A small self-supervised image encoder, trained from scratch.
Model: 4.75M parameters, 32-pixel images, arch poolformer, norm rmsnorm, activation swiglu, patch size [2, 2], depths [3, 6, 6], widths [48, 96, 192].
Training: soap at rate 0.0024, 6800 steps.
Data: trained on photos with spoken descriptions (Open Images, Localized Narratives), 101725 training examples, 17.1 epochs.
Rows from block 10 of a small self-supervised image encoder, named by matrix and row number. Rows with one number belong to one neuron. Each number is 128 + 32 x the weight over its row's rms, rounded and kept within 0 to 255. All counts start at 0. Numbers have three digits each. After the name is the row's rms in percent of the matrix's.
After each neuron's rows are labels from the 100 images, of 14848, where the neuron reaches its largest size: "top examples" is what is common among them; "peak at" is the part of the image that holds the peak. Only what is clearly more common there than usual is listed. The data: photos with spoken descriptions (Open Images, Localized Narratives).
# gate: MLP gate (model.blocks.10.mlp.gate.weight, 768x192), inputs 0-95
# fc1: MLP up (model.blocks.10.mlp.fc1.weight, 768x192), inputs 0-95
# fc2: MLP down (model.blocks.10.mlp.fc2.weight, 192x768, transposed), outputs 0-95

gate.503 092:123138127114114132104087174178119117179147090127125139130103122107155092094156080114123118088120177161184111177123112146125081124161140073089162070130124139176132188114167097102138145113143110108074132119232123080151138179112135082145071167141142152119125132083113169147151122152118084047
fc1.503 088:147167126125114134076056096146102114143092088164170116120166114125167062031123108085115142103137133129178129151096144197144118134155093100114126151091098139146120167089146074135137144139167112136094150113188108118182124155174103110141078125131114175143153101104166139138150177147119099087
fc2.503 090:144147131154150090098112163092077175088128140110142152158088135094133110148081114171182209162197096130170175136114081119139132149103160100136153162143111110153169198101162121124139127170128131138110173164169085136089137084177116129153107144143123184135105117143088149110108125185176158128
top examples: text has "wearing"
peak at: centre

gate.371 105:140125120193186135193047157137195140144144117144118129080136149149154088075157110108133149053189132143073162174183144213132131150024088125146138135146132109141152166136138100090111080097117144152092149115105124145149138146171133139158096105150088177116114156171160153164104129119179156167
fc1.371 116:119138132162076163090106159105138213112093127075088224142063111146113103117104115136150149161101157114123123137081165105142173172160148070134116062108115116147105088118132159099155133133151220144160163125104182075084115089069142100123165121111148110141158150185157096129096166124128077088
fc2.371 095:089111098152102079149170155077094104143157088162088124099102126113124127127151184115130100162135129090156133102087170130163159109126096162143107151083154127100156172131155146108138118093104139115162125148126137130080066124124100081090105118142196171123102117169089147148121168164129152186
top examples: text has "sky"
peak at: bottom centre

gate.413 092:103144157140144149139097217136135125117086134210102130148121124111136115082122153127189094175177137149135123133126119123111158145110074126092130070121101128056179124164078131131098092153154046111123167140087082090165118188074146126138157135132153126128148082094145107083123074163153071097
fc1.413 095:203119125109127167102144136100099142115150139112157134104120094139141122208171128144098038072144147136167149101082132142122142124130184142194178170135064110023107101091106196116130123099144138101114085124085156097111117080130107138110091135210084101182098164147127092100112155100117071123
fc2.413 091:151143134158140165153144105145177122151121123176086205080137108191132146160099124107141117090168157192106076114110179121104098146176089124128179092162160086090118097092146117124130171109099131173143154163119183085105132140171065164147085153091166164087058078227106100171128118118142117154
top examples: text has "sitting"
peak at: centre

gate.733 098:135141132111153125191071175170146103109091149160141178130106147160135203110130105089084115149167090054172136176124084121129077127170139107163108103151164164137148137113177149093130109157203138098173144146105122144160152138090158151060105147137144075059148157163120102141074111117102125130
fc1.733 101:121168155181141123079064109097096116192103112135121104100207118087136137156165107154152108162140098166134096145140076149174155177125152114112117073144184133123126152133151130194113129079047117154138097078105120123093140121141117092151125104135149151131089080086160130151164132134142100122
fc2.733 098:136132110139102129186193108159168196149135178116112135088130113104075147108161211124121138147118097083098090093092171136118117137099125053114099133084149143127133113066101117115109101137167083092151150179165153111116096188100148176118116138176065102143144177191103178142149093156173141175
top examples: text has "standing"; text has "people"
peak at: centre

gate.215 092:086104164136208138158137174130072149138115131141108119142166178171148166110056174087145144153125089152095086132111096077128122123147147110110108118098148136119135111095084178066165161149160124111083189190129125110088167162174115093214135109116166123134173101177182143099217130163097104148
fc1.215 093:075152104124099089138098110093186066155138162118147167142087073109182141115187127191125135108153140162152133095181156188101165133115127106117134132125121157166140145074153136149086117116058169144134078092140136105162095127141099156104100090187110109179101219098103143159094148103214134088
fc2.215 090:091097126113173108112101157180098192135157122121101118139159145090176123151097201094107134140183109096053086134119108101177107105075140070117124119096164097189111134122130107126152134070167104072141142100114086143121094095125133123177121119130120157105151114178121150170136149119139108116
top examples: text has "standing"; text has "people"
peak at: centre

gate.664 095:161099160109147094148105073170141135116156146125140157142115192124050121074156120135162118097063081138135116119133108091119130100120079132105111105118118132139094119099065041121155103106074100094153188169121167091085109100090150142091137127114078084086128150162142122101110134105161057081
fc1.664 091:104134132117104075163141092113123130163097142092174124172183108144100149151138073177098137122175145123097155122177120124139140129102192125152116148080112154142138106104149143126127128140134089190169082138094067107134123116106140171151051125110153164151138086145120186156135150120080138161
fc2.664 089:110141117169114116117120109159156080062134131148137132147126144139127106141085104153106152132105145092079098145187143127122088104079128176150102129125154179137120159101100143118080129126141053138155144181168114080122148100178142114147112109133148179159097130142161106135133104082082124041
top examples: text has "sitting"
peak at: top left; top right

gate.339 105:185118149060115122096092138124154165122122075145070143133137114195155091144125130100150079151129071197036129147143092198145108191159150148122124101092126161134132161139120084139152117097170133112135108131120132091070130155147128079143168116116142093136147164155162071144104070131120142175
fc1.339 102:139085087076130144095163163177122170162135140155154165083178126165076102137180162194121084142148115082100205177109084134138137188147167112108110148099135121100173184101128157132117144187089117106178070086070090154098223129135130125169110130172146180114133157132118147134167159132150113119
fc2.339 103:135127180175127111104146162173180153134106142073059150181153115161116108095129145170123143146096129134161143073146097118130093078153157065120074165072096085184133209097155114050121144121139134166108165125107136159124129103176100149093114152087105106131097146173092128156164133084132132072
top examples: text has "lights"
peak at: top centre

gate.629 105:139098138145183167117114121132124164126133173108098138175072111188106166141107150129159179198138154070114096161167095166114176129170178124117107142068113155136111140196098149106120059147116117151130113144098090150138095150119188127153181121128125157109160155150139171194089128115102179099
fc1.629 101:159185123120133101122177170111131138121146107158170138065172189068146108118187111157143142044148124158157161071083171102188072097081081149125143168168158134113121126088141112151163187130159132129150135095138165125143198148087081140123078118134144093125083120087128114053175115164167119143
fc2.629 096:098120144177051154139147164154095105121131118134099139120086148181132146202144125113095047058140101108137114060142111137190094159095121185157104132232152134139123098132142054124119102079124144137131128187099209110177163117110153121133216129107160184141128122082134116095072091106098130140
top examples: text has "trees"; text has "sky"; text has "water"
peak at: centre

gate.681 102:165097103120047144140151120140072095144138125133141147170146135164144119169085217132110110134199092151091160110154135091167088089134124105115138117129081156115170102178136147103233065152121125170153135070086166139133095145108173068089137135135109116103118167127118119135150095117084113133
fc1.681 095:143102114135146179075140132136160168128146151101151169137166145094117091052155050102154136171091128131143150107090145145106107165151144099073114133098177086135141121064125179156048148179151151110085181145177128072153144145107093181169093163046132131038115162132119057108113142142205144084
fc2.681 096:157144112126143064247160098166157095152117112130057156150151176090095164141145170129120082157168142077138124154132114181145094144100181129160142101148115128136119097143073177070190112108070216082107133101126185094141112122145117117144128144149164088149136162127101104139145142091123127140
top examples: text has "grass"
peak at: centre

gate.135 090:106134110136164105108152072133092140164148195144109077165165177114123110161073160132175105131120130128123103132143148140155130095132135130090200087166149106132190188171135131136121194151142140189105153140180147078103127165067142094110130159138139125087102191098129156094180064088206137086
fc1.135 087:175116139140109188113050203142137080069075066084114125109119162144086099089174077115107175120100097157129169116131095120152126151098148108171071180103146145164099074059158127164128106069166138081120105077099153126124114113180113090141097121110106097151134083132141138167115175148071098192
fc2.135 096:083081143202165133123130127114128113170125147129173157096126165139115110173103136122117102177139120135124144098190156110121189092125170134138154129151142178093099143061131152146111165107111114134125122133110094062081133125116100073153114155131117113096102106038141154111151145104127143074
top examples: text has "sky"; text has "water"; text has "clouds"
peak at: centre

gate.28 139:144135168184173122145138122096159186134150122080110166092121124146117100147174115196071118123109119130155105155136089114091082117135120063109137135132142117071134084081088146157111117121110137154128149070068144114142146094120135142169148120123163134122140075173107167108155141146073132128
fc1.28 143:079110119086051143094177172191152098146119121118123111164188122167157106140136130131102186164115136118116149102185162115113122104112152150137117158125096156165175146164142137085175117140165128165099093161145124083136130144140127088193116107149121140153192114076132106193103116109103128070
fc2.28 096:171085128156164135117084119107060166101150094144154149138129125093149167133119153126160000065185109163134127163136107151126137161168107088144159139162116089198099141139116125140127146121187100109090129070152136144106155127159138142063113153153180133136120145139201139094099161158102131163
top examples: text has "woman"
peak at: centre

gate.571 112:079051101097133125163146185145093093105169137022053143114139126108135115095139151123162143159088131116124118134114124109130103143149171168170121157160122120173019129110151158127140146120126134162129133111085117174151142087135146094092136130123110150171123107116160093079165129075100169143
fc1.571 116:097043080092148147152179206108125099130166117040073125116145107100156112078149136112132106131066127131139146122122118160103087114161180198192113167126158125142037151099155143105174174141113160163133088114134131155148101099168114143131159092121103119151143119123109102087158124070115167119
fc2.571 114:095152179158181179124149139113071103119136102082123190173108183144142148190109114144193147115065129135094158119117141111185110110069117108118091124136178125088195127191173087156114093097121143054117096112166166092091160187158114083115130094125144106174064135115173160100116110160127070117
top examples: text has "buildings"
peak at: top left

gate.115 093:081170141186133109137127093132124171130128067155110146110146165138092116118157208146177152119148135131104117107151190163139065102091107087153143120097124162147106096118143101120118070168169168164148095122150160117133134128138152162101131121126089121108181144180146134121064157176163157120
fc1.115 098:188102139102207094098111170139115131128131195111132134109089094096144116149111126145100156123071136069180156069087172115078106134143144182179158119082134117135168122137148134179179183102155150102106088176157178146158114105160096108108138099115128136132094158037133104090134091155157120093
fc2.115 105:049131117139110056103126089161168120107176148106152070128107138117152120135176177083124093130121129131196170154145094135167139086116139170203098193148139131152148147152127142093119128165171191153120186111125095169166128121122150154152130121077110096158169150079142144097121145063150093104
top examples: text has "buildings"
peak at: centre

gate.630 085:154122160088087105161137130140153173149151164143091118154211122119112114073111123129119157154128160116107164087149146152103056026145113144099064099128133158149173182114177095125136126205117121124119130126163138164116069194123119102179133169191155152103095143065115162124186105124124057148
fc1.630 094:092164113141130161166121172068145150149141103137134127170187116086098089122125167083139072175160153115047121144127118183121125121112116212128110123103117121135111173134135128061138117097160126168076122120115106127116138132124143165149140186116181174122066110066090134136143095084174054114
fc2.630 090:151118135054093125105205118087136114120132079180052118131091190138055086144070210096157136101132114181090080165102131148154162134135165130138085129143131120114106161137122109175139110128117185122125126156146147139203101090112125072122058072147144121116147134159126163118156115132108165129
top examples: text has "trees"; text has "sky"
peak at: centre

gate.336 092:169120171133095091094107136172134117138080112113161136140102137082117155125146212070108130160085189138060206110176136104135121154096155086148127122048151158087114138181164142136104140125150109151130089116169177151093093131120080096100052125144142118139137131122118135128119090111134120115
fc1.336 104:092118122126141115184161124062103137127151146134095121136146077201172139088113060161136096086144063106219039097072118151090139131156076190140109102192109146164116098119084114135115155133101152174144148166079152057150172122146118159145117120168105132130123124101126136158104105115124115135
fc2.336 110:079132157120144155154141106094118137136105181186095112147053168161156118095114189072103159164130117103162117145103117135085124128086120130131126091134133149107119153140063119163125192114079179116151152093085100153177153094120123177162133123179146128125119122149166163203115117099093135098
top examples: text has "water"
peak at: bottom centre

gate.8 084:063112157120171131125143097181167133123102099082075102089106121153107163141157076131144103190105136121109103167115116148116110099098140140154102127126139126121144092054142146115130157141054152207106138091095154086130133130077133164140170117144144120073113202135149107163164101181103118095
fc1.8 083:114175154143179155121134113135068069150127123144116068144123197168157134111109147119136118137147158137127059199139156195119119159077160166143133142145121122048065139133147182137169100086099123141166166107064147233093126117074071104115155132124129144116073138126160108098145107106117190153
fc2.8 088:097136129153135138111156158144079125162126097129126154072063119104124200146158105118108170159078152116105053117114149060098095164082137124159110061154157156078165122094108156131089058137148112047162154111064118121130098131108101103110098136072086148146134103158096158095169078170135102126
top examples: text has "buildings"; text has "road"
peak at: bottom centre; bottom right

gate.304 098:124155126125074115097131118142153085110153175125125160153087170179093142118110163156110141136191173133107138146141127045138137123106121190156170115164129078126142049161134117170148105126101169124150188156100119129098125114157116103132096147122163170094158168191129097133083072098094166216
fc1.304 100:134092098097119195138121164110114147170135100086132105091118064109171120140161095119125185169075103133132124110100085164133076131161138049116111118112134152116105172150101119073110150152129050176124089076135141090165107145113112164103138138112115087188125084067105152128137134129136098054
fc2.304 095:129140152155129174115116125068186171090142176117072130072121165122105168127073150147153034184201112150131084128096163065140118131073126132142141124113110090159103084103155144178140087131094161079164112127172132097079116114141111112140086135082107130051145177188119166136124115099137175175
top examples: text has "wall"; text has "two"; text has "table"
peak at: centre

gate.453 100:120165137091128105166114124146106148130135165096181141144073231158099137116091149145089138159077071108198153073077157100030122100169130177137156197108142143109126093146084041095155146124033099124133100153097118152176174102136119158132140114145126134154127118166121167112128047116084150149
fc1.453 103:152143165117117074165141126147077130154108133078158113123060196198126162162102130143111148119060049135167122085108164123045116099107165167164165180089112092116094106128114021130109143130056090124120096164097132141155129117111143152124190135181111134100103136172106128065149053122100155162
fc2.453 101:141065118135121125131115173145102123125116066093105091170093097168141105119172134093141153146147121157117109171133156107112137139134130141145146128066118112164130174118130137139122083105130175124160132159143103125174114072126178154116108178100092140091123124045185143083107163163138156126
top examples: text has "standing"; text has "people"
peak at: centre

gate.601 100:148133132105150145103134130113221167106102110147178097138113079127067159171157092159244147170162187123110057168151144129175173111119115071143137160085117147105118121097133117128150091130124114105042113137093122142142184117131173120110115131110064135078108099107157136145078145113137111100
fc1.601 093:129124117126179147133109163106199114089098103145154112130053076125085135165133119131156151152136123100094078139126109150142159104106111078075136178118151153091100073115131119091160126144084069102095087168089140152118169133134177136113108133118115115073097123122175134156129108137147121091
fc2.601 097:137099102147166076178143128087068075088162108135147149136159179121131118102125111125036120128117089154131156097116124137092082085091114148111155142107144134120156047130146039109109112117087140146169143108127146162137059182170119160137094144089145116087162133133098108153172097080122105147
top examples: text has "wall"
peak at: top centre

gate.404 110:127090116108093081141056115124068128186191095138128168123148124097111110111094108153174115090155091157152130174136130125108110192088152155126072180078094113165141137133147202144161114091102128179170149119149137095170170170160056130070190108149107121069107122168148090112132095122152123120
fc1.404 104:194104120123162144127108115141154118139122160142092111138101124129156151054132026124137124112131178129158126176083096134145139150106091100143064117083165073098065138166083148114115111144171094125119111100178106128166152128089125162131141150175165170105122092126116043125210135148150077117
fc2.404 104:136122106095164129179090040107137124151161106174115080092097134107087113131168130135103109181092106244076092116153098196126127125107168162177168106116169141064116137153094104145136165127138153125155163094139168117114136098096105133150109106136103119147171138126084159119134159109109146146
top examples: text has "trees"; text has "sky"
peak at: top centre

gate.274 101:112134161087093151157139151115078171135083143185183066122134099157109116143133117114096121136132136149048166143068096105132097108170129158117118159185160124130175158129118074111148106076115092122145105128165152089145191144154062167135117123182131067146095143085113171095135093155145126118
fc1.274 105:141056119143135071126113139146129126106138133093122148107099139086143171127152218158143176122140079113154171149189142133068127065116092102121091122123101117203128099058150187128171163145118178116148127149158075178131087138126140093169114097145114115159169152149098139116119228099113146099
fc2.274 103:151120129122088157116120088178157074124159127070119054094105185142166121100104123143160121116192079124136141137139117115132107111096083109075150089111144135121158137146142117109116140169138076128136100099112109143163157085159085184132138168109199169079133109088192148132147156147122116077
top examples: text has "building"
peak at: centre

gate.40 086:168166084106191047124156178112131117104109164104121132146127112142104123123056075147135086046112109160140175098136174080143184112091136187112157126165138142129084115168135118051211127098102150046156139145041105138161092091124118151139143151083101173141130120135135168128143089155135136129
fc1.40 088:094087143135112149089133111129131110189139111141136134138123116098136152107172140110125114200143167071121120124132153159126107121143106090135126133115138109143135180119112116240137122144174091181125158102199153120069122139163114067133162121156163182098097095105116173155090167111131070132
fc2.40 094:078149103119106132136151121086190193163156130197149147104160175145147106105118116163128127125099091201108108050152147065109173125148140110162151121126124134180102096109172139142075089146150113130145185107112192109093119141098097160142136153121045143155109089107094115148132123141191073098
top examples: text has "standing"; text has "people"; text has "wearing"; text has "group"
peak at: centre

gate.243 081:160128096118124128144168127138130131213096146133135135101087148095179131104143107108170132200118102107148188114155082104108137171133214173083152158177115131159218155157167126109117117113124149116164085073082146104118115125173117084148094134161141168100102163173133119149167120160116126044
fc1.243 083:152127130119076116135147154153164109076089160147091104100127092145142058126119147149141132123128150143137155116099123119080160127066154130118159131172105187114171082130125116110110148094092139095148094121086170138153106063192138158161192144090122185112128161099066127184069087146136122160
fc2.243 090:168083139102045140099125169148116113051172121099111127138138094200143140186163181131145114099157149172120110176094124113172172156150109141165136099173138167139121059088140096125092147170127172085125147145096123107113099122152120133189131126134112166119163150156085155187088164133137110140
top examples: text has "grass"
peak at: bottom left; bottom right

gate.182 107:117161163124116085170158064128132139108143081176123105173132124125157122158159118162195114153164129094127133151097104130102076097103174089155173117071151125105158110149108069097122126143107077096154089151099153164105112154171101114161165173181131197118143159201140143146101066113168109143
fc1.182 098:116175108156106112148114113126090150115126123142163134103123128071172149069087138122091098080153143114090087055044109142083129153157177136138164128086150177120115131093108126088090125142139094081163151112155101136160134118167152174125177138113146172100071176142108137131118147097152131170
fc2.182 101:146087137135102024103161151105133047118114143173189066122113125119124064147109137161084132149105080135111101114105099098079085124121145154149137145157180104167096110156111155167067121126157082077155108068119085096116134153107128161117099139120086145166148147076124148190154150127132149126
top examples: text has "buildings"
peak at: centre

gate.241 081:109119132143142106190167120117226167078081130118102170128123135078132103101119156086101116134136078158117138140080183115119139136126130076143081184164084127137154104117114068136142124210103130102103091164142098151101147115119148072171119133132094114174107145092162073103117160116145122122
fc1.241 074:149120117152089115116112082162073100164169125151128079139143119157059171122096081130151134109113112146120077152156136144104101114141083147083179091119165108120128107156130169085126169082112184132151142130168148075104119165109135167121137113099182164128126169132121130093155054144119126150
fc2.241 083:101139129109169115200100110145093113106115072128101137128108110117102139097154102089081150114156144173162134153122127138126138178171124116078180151137094159084144134137077160086133135069197166138167087166102105155167135204140167109130117133156122125147141124121172123102160096178147089096
top examples: text has "screen"
peak at: middle right

gate.444 087:110137137193100156089127092187140176105089076142098114112124148083136047159160118181077117107119152137081114164152142079121078057165098112150147110139149095134096125146153212136081132148144109135146079117142191073084120174132076066119163103085073128099151151071117148094141119144129104112
fc1.444 084:165110099120075168064136159136094166139100160119118132092175077173130119074150115099160165098187084128123127064116091114121081152098130167130128109073076140165125147175151118119168180163076173157146133164116087086206166085157157101094107128132140103107100181159069089076197123110153161129
fc2.444 093:173159148165140113123206090142130113097143108106071120135166150128139095105142090160123087124142144157114094168074164134188130124113107121168178141127131099129132141110140110114112153099154110065140103083114152128120138141150103137142124067147107164152141171172077179075117181139142061138
top examples: text has "lights"
peak at: top centre

gate.415 092:085133131141139131141131145104166098144101163094172082174141136098084178067113173121119161148141089108151124113109076111137185100181118125128171171110127111140158072090127067145125116138169095109100119083132114111176155146108070133086164167207113162075078115162132175157087089150138130141
fc1.415 080:154118153148156180127182079141135111073163124218165131132120123172115110185089148162110107114123122084191143140129138064112100197138136067110121106133107160115129135138120220188134165147143170103136074157123155145146162140162191165153149133111177089104160101125167073097159160156120109099
fc2.415 094:039138136103108196093128121133153146139174147120176062141125165091140165133103179157116142123116103087175122164105080099175141087147201162125110098093156123142134090148153123187152106119107117170006112123087120128147155125159176132064177157181131082119122079144145157105146106101076188145
top examples: text has "building"
peak at: centre

gate.576 104:101093162129132062109105157086106109129137095132153132098142125116137107105211090153147138105114043154141065124148095117084114150077103061145133140151156184097168163130136158149180088168106124171146160143096103089150173144108149105128156110158131119128102104131181142115187110126125114134
fc1.576 108:140086158154193126091178143114140080098123119137100160146113184166090126146131151167078119117151103158134114155137173166156125090152133107131119138105161057182116132089106161104143111143123084107143174134097113128162167121081114110120166099172093106139131096160195098177196082106193090140
fc2.576 103:150159122128131147177066129120126099203038133120111134137127138108201083103109107063081162151112126124104098070158168182099113127117145120106178091106094139079137060140135103120129111125076110095144085122147147109122083095130102122122158090107166121093135106102122144111117100142120112146
top examples: text has "grass"
peak at: bottom centre

gate.557 107:137130105116174185154160165094158108134115179148101060156103144083168129117141128093190092147075104137088130155137139119116109085130170159152101126093138112158049119086110101126164148068076110148104096130133149064124154156118114160077129098100123064126186109133082159087148150131105118089
fc1.557 093:147172138113137173166138157124147133143148111072105113165086176097111180191127182085115122122047140149127136168146200172114079137114125121127108149065113111143040139134136130128103211146183122125107156165190145119135118081174148123106121041084116045118161169124159160193122152112117139132
fc2.557 103:121152108106189109124158123121160136071062181143130146159110109124160097108134136150133118091178151140136083109146099129089113156083146119135087096098127172173131095138188156102115123175152169076127058075096115125112171164035162067158182120133146097123081131093128114116146158131182156119
top examples: text has "trees"
peak at: middle right

gate.74 092:083172117103151123129147150140174168103089060127088097147140125112162126128175145065115167110114171107179099159091166238155087109147151171064121134082105067106103205127176167150164150161111116095101128182150160148139051121124083076158140086139143129159142151093149155124031163134170139160
fc1.74 107:118110132198154176109187118206116136123157112107066111102106138096122168117099117163077128102135123138117132114120139058112098115133107163208112138135133167137125114157089165134117080124128101072101130121140127197097154133126144159115130093125071146064135128174099149121123115113141102133
fc2.74 105:110113121171186133146188152193142146133137108098088112080132165106179131099131096154081124096119131168146088155110145105138158117139187142194089109106117126169116097145083161140106118083158108068133142144141116126128156145122065075163118130119089121108155131145112157135158164145172113130
top examples: text has "standing"
peak at: centre

gate.68 129:101169121141116119137128067078098112123141093106139173186123102142172087176113146148115143154133148097164117127137141153121152138159164099148142182126152166157088076136130156213058128166133161127135239128174079095182174107203124181131124114056172101095136147111116080102119181145169113122
fc1.68 125:101172136160111124124138073073133115111149096140105153189137092124178108168127144159136139157155128088141112135137164172097165122161144110152168180175146179177080074155143132196094104182119186167126184109166073123162159087179132178132138139076156104100172134106114096093128164167158105135
fc2.68 112:125096141097148159052173121107138097140138103147035122136139170123158110106091069182145232148141144153088122141104150188145129142105151210113132143192088148149156156153129097090131127167183162143109065139153117083117145114143111108077191177127167187134145157152080147131168100116089105175
top examples: text has "woman"
peak at: centre

gate.487 100:075104083117132169135142114160152107152186142084114186103154132124094122114109108131107196140102137117157149141115150166152117168118165127118085176139079184100095130186125117107116152144131163132155067151067132108139153177166144144088153092159220163130059161121132089121153076093167107100
fc1.487 105:148154105089091114136138119136113150168171121101187163112095109115113094127165131137138097187150111091136121164093120112120122133144188058147118150155114157106139114123117130133124156137213107070163164198109126146144097157113151182098102146150145107025092134134096108085166089126148124126
fc2.487 109:092096122208141085137024125141103125167169110125142106110137119121137101129193131169135149117134119074109138164131106179079124099134143079136126187171101089067102121128075164098148140123201137092134112072105159091136128068151115149138111149151116094129119126133106109101146128156147114119
top examples: text has "trees"; text has "sky"; text has "grass"; text has "buildings"
peak at: middle right

gate.463 115:112089100079063071065128159102182068157162101097110144110182147160145135082118107152199143079120105088133047112120121116093151140125115101147103061101182172167081152117173110111082121210119139062162096080124093101096094126122167134150116138063131122123086106156116117096139104104165151134
fc1.463 105:133141139177156178175141120158106165106114142147139100162094086128110152196145146117058152191146121152141192153148147155142093121122148128093179198153074111071153062113075161125176107044139125160098151159142124122150138148114053143114125088175119098142147144094118122156134152145078079117
fc2.463 112:101099123163058124145141133136190139101130112111094105127095091146114099080141075180141190146078127148142100132116111157134144141132152103115088050105161119037110129122145124114084142129128152018151100064067144100131123110093153155164160159063131053123110128148105141097065169058141137134
top examples: text has "grass"
peak at: bottom left; bottom right

gate.221 104:151122167155129149152094174142133077108098139090151197127096153111195139155102097085137190135103145193132116116126142156159133152058128112092076111093156141115168132069172119135169089112097098087131150116138149139110138149191155154110129102124129110104151142123065162077148059164181137113
fc1.221 100:160162095122171121150160122084112167126124123177132124138127158133062119135139182160126115121185150047142129155148112161125123116135094161123100156152096082165062133144107117098144217156168121122154088165098111091101077097091114099154116145131106110121065114105212095154086106113166111081
fc2.221 109:135121164075130111162164119142181099194118144088147086089216176123156151151127105134108120107129175130126115131104169155138169140159107124097153102151116206174115160149100118082150137146115128112172152133133100051099137176101142188098179191070099138120153130144183078132179153113083080151
top examples: text has "sky"
peak at: bottom centre

gate.217 122:109132159106141102154160131118093094140097125104100128116114109119103069089068180147101170147138076086090111121090092150171127109141145026187186091103181080094160137127159086123110103189203105127176100024125122154176159140159144091105141055103179163119137215143095084178109140127181115118
fc1.217 114:090142060093082076145118120124106088116158104113107137174115096135157160128116107154131108053154130186132107128109162140116149089172107200141069114132121133108149126075127206153133153087074126134093105180118141157142204158113186078099138115168127096119150113133154167065095131195116180165
fc2.217 107:080138110222114024094160129142118143155160086176107127124137124156138142135118137136105117149142172119061097128122102064137098136089168127151129151087191106154171148154106097104117102161098134104147201057124137151132123156144110102115113074149150106144118218166077135148159100141118104163
top examples: text has "trees"; text has "grass"
peak at: centre

gate.7 107:181157113055174106081080143120126145139108162130100137119157152115029151148151139130124130122133110141151113141086105081151081097137123138094090147119150126148183185161085132127150075143114142129160138144093114135105143107180161130166150137146135134151155085147101099136116146187095106081
fc1.7 109:135102137161112159149152166111153101128166079078178124205081136153230091121104121163128117137135196122134133153147111128135173166120152135160141136100107109075125099116162149121111147105144091115111125161153117125187146134099160123169162126135124116094089149108107107094158144108169131154
fc2.7 110:157132129102122117186173126091119140083110135184137162158123122194203159104115117102072137141129142099098132128119162145164153109112127110149116095087075111131121152181102071132134142140107174165124110151190158148128100177176155185165084146152163108142135168172099157088107164072113120120
top examples: text has "sky"
peak at: top right; top left